Weights of a small self-supervised image encoder.
Data: trained on aerial photos of the United States (SatlasPretrain), 203450 training examples, 12.6 epochs.
Rows from block 5 of a small self-supervised image encoder, named by matrix and row number. Rows with one number belong to one neuron. Each number is 500 + 25 x the weight over its row's rms, rounded and kept within 0 to 999. All counts start at 0. Numbers have three digits each.
After each neuron's rows are labels from the 100 images, of 14848, where the neuron reaches its highest value: "colour at peak" is the nearest of a few named colours to the mean colour under the peak; "strongest on" is what is common among them. Only what is clearly more common there than usual is listed. The data: aerial photos of the United States (SatlasPretrain).
# fc1: MLP up (model.blocks.5.mlp.fc1.weight, 768x192), inputs 96-143
# fc2: MLP down (model.blocks.5.mlp.fc2.weight, 192x768, transposed), outputs 96-143

fc1.763:512511518515504498494438444505480487473474572483490530501507495520490489498546515511492490514522504499454470569498512489484518483512502481491496
fc2.763:513478516503555581546532497484512498490474526535498494534488505463456505499505489458521490536486499503492479469494494530493494534474504530471529
colour at peak: pink
strongest on: crop field

fc1.552:500532488513506488477456501511401524484506466513499564488477525449496498532505507514512459492509532487547500536473460518482493496490530533504474
fc2.552:523539543504509498480501478545504472490500524537483534504467415463460505493523481506510524509505533467507473487511515507519471508463494481446501
colour at peak: grey
strongest on: building

fc1.69:520494481513505526559521524504521460522477469491543509493437499469526496520517501499453482496529497528496499483534528511500521475492543518535473
fc2.69:522509534499504500467480472512509473503480503525492530490516468520511478531484504535495430545524500487496490550500527527531524481488480509523475
colour at peak: brown
strongest on: building

fc1.628:471535536466466511474472462497454523517481502491468523505499534521469448481530561490515495514520535490500445518444483511527532478508512531492493
fc2.628:491498506508504506509537537535515524530535498500514498509505472496471574548485467504520484481446536518533549474507491500493491578486520525474456
colour at peak: pink
strongest on: building

fc1.680:495485467492481458484521482472500520488512510497482504507509545494445523536465478525484443518511480486538533500475527484490484491523520520473500
fc2.680:505516540529526495509515478522481523565477516513526510530488460519539523507532526444506548497527483534483446499508497519470545474498529454521481
colour at peak: brown
strongest on: building

fc1.307:493500490513472460483510466510449519475488469478541546537483523473522482513510535499496492504516502512542498527488487457498503488484508460511528
fc2.307:509524522502460509493503483518495529458519491494521504517505535488492447498489475514486526462523537493471471485541463498527492443489496485448472
colour at peak: grey
strongest on: building

fc1.199:514530484469491482479444522536509493496500478485513504506526449501465477530536549487490495474527521502499458532501520478518502475489496548507528
fc2.199:481514524451489520483477479506508502466493441501434483492497547530497478518526506524491506557529507529512495515484500506488476469437480507432530
colour at peak: pink
strongest on: building

fc1.665:491505491448529511460485518513509496497462503465479500510462441516484473558556537509473482471537556506480468525494492512500499463501548550492450
fc2.665:502518490480470510475500468523542527515466460456559534545502480491518492515530539498516508490538505516511476513497485525509484479480490522492504
colour at peak: pink
strongest on: crop field

fc1.524:506462482520527517570471513462445468468495485529534525511497460538493493459530501479486516491523510513528513470521471458497454480504497499506477
fc2.524:502493482497492521542488531500511517488510516563511564519535499426505536497533461474488472510502468542501550508519499464508532529534507493477498
colour at peak: brown
strongest on: building

fc1.410:510545488458486506478459504534505494509484476500499497523478455492520475504548565503497458511514504499513479518477554501515483490441505561485545
fc2.410:471535523462495498472488466538528522511498443525480466507464527496492496552520525510504485512490516537515497529477487543504492510454494529428523
colour at peak: pink
strongest on: building

fc1.632:518488496507523514489483471491518491483505534519511537464491494474494504492522493520516431489541492484472512540515487497495501470495506517519460
fc2.632:505481509479471525527502514537433505544521455464512476519537520581489514501443460524466507488507492504511516479495531507471514472454514518515517
colour at peak: brown
strongest on: crop field

fc1.381:470509523504508502468481491490422538490521512506427444512501503541486494447488505515519484499513537457515488479451457493492507481552513509466506
fc2.381:507502512530475531492500523526534487512500513465479516499496460536469496528525488500528483454476541525507507502541514531520503533488499536524479
colour at peak: pink
strongest on: building

fc1.672:478504510539460462489487529477461506535483478496535514501496491536485483538508523558527517467530536481521492501478502522490466471459516474534463
fc2.672:500483498497520523514514471518479518492501496499490497506485504496501515521501482511473455496443514537497486506504433494498474548587537510462464
colour at peak: grey
strongest on: building

fc1.234:535482479475516536532512500520512478515490500492545529497428507481508502521525484490459467487530488538491504498540513514496496475489533497528467
fc2.234:525523516522495503473490469531523490476503503519481512502530514509504492496488474539503441543518517481503483543526525524552520474463470519549472
colour at peak: brown
strongest on: building

fc1.68:508477502528458455490498487441520548538475465493499459484522506537501499495472533513550521506511496481478507505461514513509508486482483514469512
fc2.68:497503507525500499555529515514489471496502521492525568488533459459497500542533427492517513513500517488507514470512515484490495498486521459517489
colour at peak: grey
strongest on: crop field

fc1.749:520475508522522485500497487486513503502509508523519527463496474489489517508495481515514447484535489477482522519502475488501513471497508523523453
fc2.749:494503512485473519526504503540429510553520465462504495504541525575490522525460461513482515484498486511525530473482512490470521490469518515515513
colour at peak: brown
strongest on: crop field