From a checkpoint of a small self-supervised image encoder: width 192.
Rows from block 4 of a small self-supervised image encoder, named by matrix and row number. Rows with one number belong to one neuron. Each number is 50 + 12 x the weight over its row's rms, rounded and kept within 0 to 99. All counts start at 0. After the name is the row's rms in percent of the matrix's.
After each neuron's rows are labels from the 100 images, of 14848, where the neuron reaches its highest value: "patch colour" is the nearest of a few named colours to the mean colour under the peak; "strongest on" is what is common among them. Only what is clearly more common there than usual is listed. The data: aerial photos of the United States (SatlasPretrain).
# fc1: MLP up (model.blocks.4.mlp.fc1.weight, 768x192), inputs 117-155
# fc2: MLP down (model.blocks.4.mlp.fc2.weight, 192x768, transposed), outputs 117-155

fc1.718 103:29 45 50 50 46 37 65 51 23 47 56 45 54 71 42 66 73 49 45 45 32 41 64 53 63 64 48 74 63 36 60 57 44 59 47 23 63 49 40
fc2.718 192:63 35 69 41 50 56 44 67 70 23 49 66 27 35 48 20 38 45 49 49 51 48 62 42 44 41 32 49 42 52 64 56 73 37 63 31 43 47 52
patch colour: pink
strongest on: building

fc1.220 142:25 53 55 62 48 53 54 49 46 43 63 44 42 45 44 66 56 70 65 44 44 36 27 53 48 64 52 57 50 40 54 55 67 55 48 43 47 43 57
fc2.220 184:62 35 61 48 24 44 69 57 52 49 58 61 44 50 53 56 52 41 39 69 61 47 61 59 76 42 45 49 44 37 55 31 62 48 66 43 55 57 44
patch colour: pink
strongest on: building

fc1.406 142:52 58 50 47 46 60 44 36 62 19 61 54 56 61 55 47 47 54 33 64 62 41 49 59 36 59 47 64 33 36 37 55 68 37 44 54 43 49 54
fc2.406 189:37 31 50 63 30 46 47 63 44 44 45 71 60 50 56 55 53 42 52 73 45 47 54 60 56 33 40 51 57 38 72 52 52 37 41 52 62 46 38
patch colour: brown
strongest on: crop field

fc1.494 150:54 42 53 60 51 38 55 45 28 59 58 47 55 41 44 60 32 60 35 52 55 40 75 49 56 38 44 48 48 69 79 56 26 61 47 74 50 53 61
fc2.494 216:57 37 50 63 51 52 39 65 37 70 42 28 43 64 47 64 55 69 31 64 56 49 35 61 48 26 36 57 31 47 48 37 42 67 45 47 52 48 54
patch colour: black
strongest on: crop field; river

fc1.171 121:44 51 51 41 62 60 40 51 49 42 63 50 56 35 52 42 48 67 45 44 47 42 63 54 28 48 49 63 37 67 33 72 51 33 52 45 34 45 49
fc2.171 186:41 36 57 31 32 49 44 51 65 47 43 64 56 38 51 64 65 41 59 65 49 59 51 49 47 54 45 37 58 40 71 67 41 63 29 46 66 58 39
patch colour: brown
strongest on: crop field

fc1.546 138:53 44 59 52 53 49 69 67 43 38 63 70 70 42 39 57 45 22 48 46 49 34 90 66 47 33 32 54 64 42 44 56 41 37 49 51 37 54 44
fc2.546 107:55 56 50 33 51 43 52 45 46 75 34 29 39 48 46 60 71 91 41 59 36 70 23 59 35 75 51 49 46 80 47 61 53 63 54 47 61 40 66
patch colour: pink
strongest on: building

fc1.45 112:44 50 36 48 49 57 69 60 40 33 57 58 59 53 51 67 56 43 63 63 63 45 53 63 47 62 27 54 75 31 40 55 53 38 53 44 38 44 54
fc2.45 199:52 35 60 49 43 53 37 33 81 46 38 63 65 46 55 32 43 51 54 43 46 52 48 52 45 31 69 59 20 38 62 31 46 59 54 52 56 59 30
patch colour: pink
strongest on: building

fc1.85 159:56 36 53 41 64 43 59 35 58 52 51 25 50 45 54 53 35 76 52 54 57 49 47 52 47 60 59 47 46 70 56 63 46 43 81 61 47 20 69
fc2.85 292:47 57 53 54 65 38 60 55 45 71 36 49 44 63 36 69 64 67 40 40 40 64 36 60 41 39 56 73 41 36 56 57 60 62 43 23 46 67 42
patch colour: black
strongest on: crop field

fc1.234 124:37 41 45 40 55 60 55 42 56 47 65 53 66 46 55 49 42 60 47 55 45 36 46 29 50 66 52 49 62 48 64 70 50 37 61 52 42 52 49
fc2.234 136:46 44 52 54 42 50 49 63 40 70 43 34 25 58 49 66 69 47 58 63 41 51 26 88 52 46 27 49 56 53 47 38 43 64 36 58 48 44 53
patch colour: black
strongest on: crop field

fc1.456 146:53 65 33 53 44 47 50 53 46 55 58 45 57 54 41 44 53 47 43 32 49 40 46 86 42 60 47 52 48 39 45 44 32 70 42 67 49 53 66
fc2.456 210:48 55 55 55 53 42 30 63 57 43 46 34 66 49 58 56 55 69 57 44 56 66 47 44 21 34 34 35 62 37 61 38 57 55 41 40 59 35 49
patch colour: grey
strongest on: building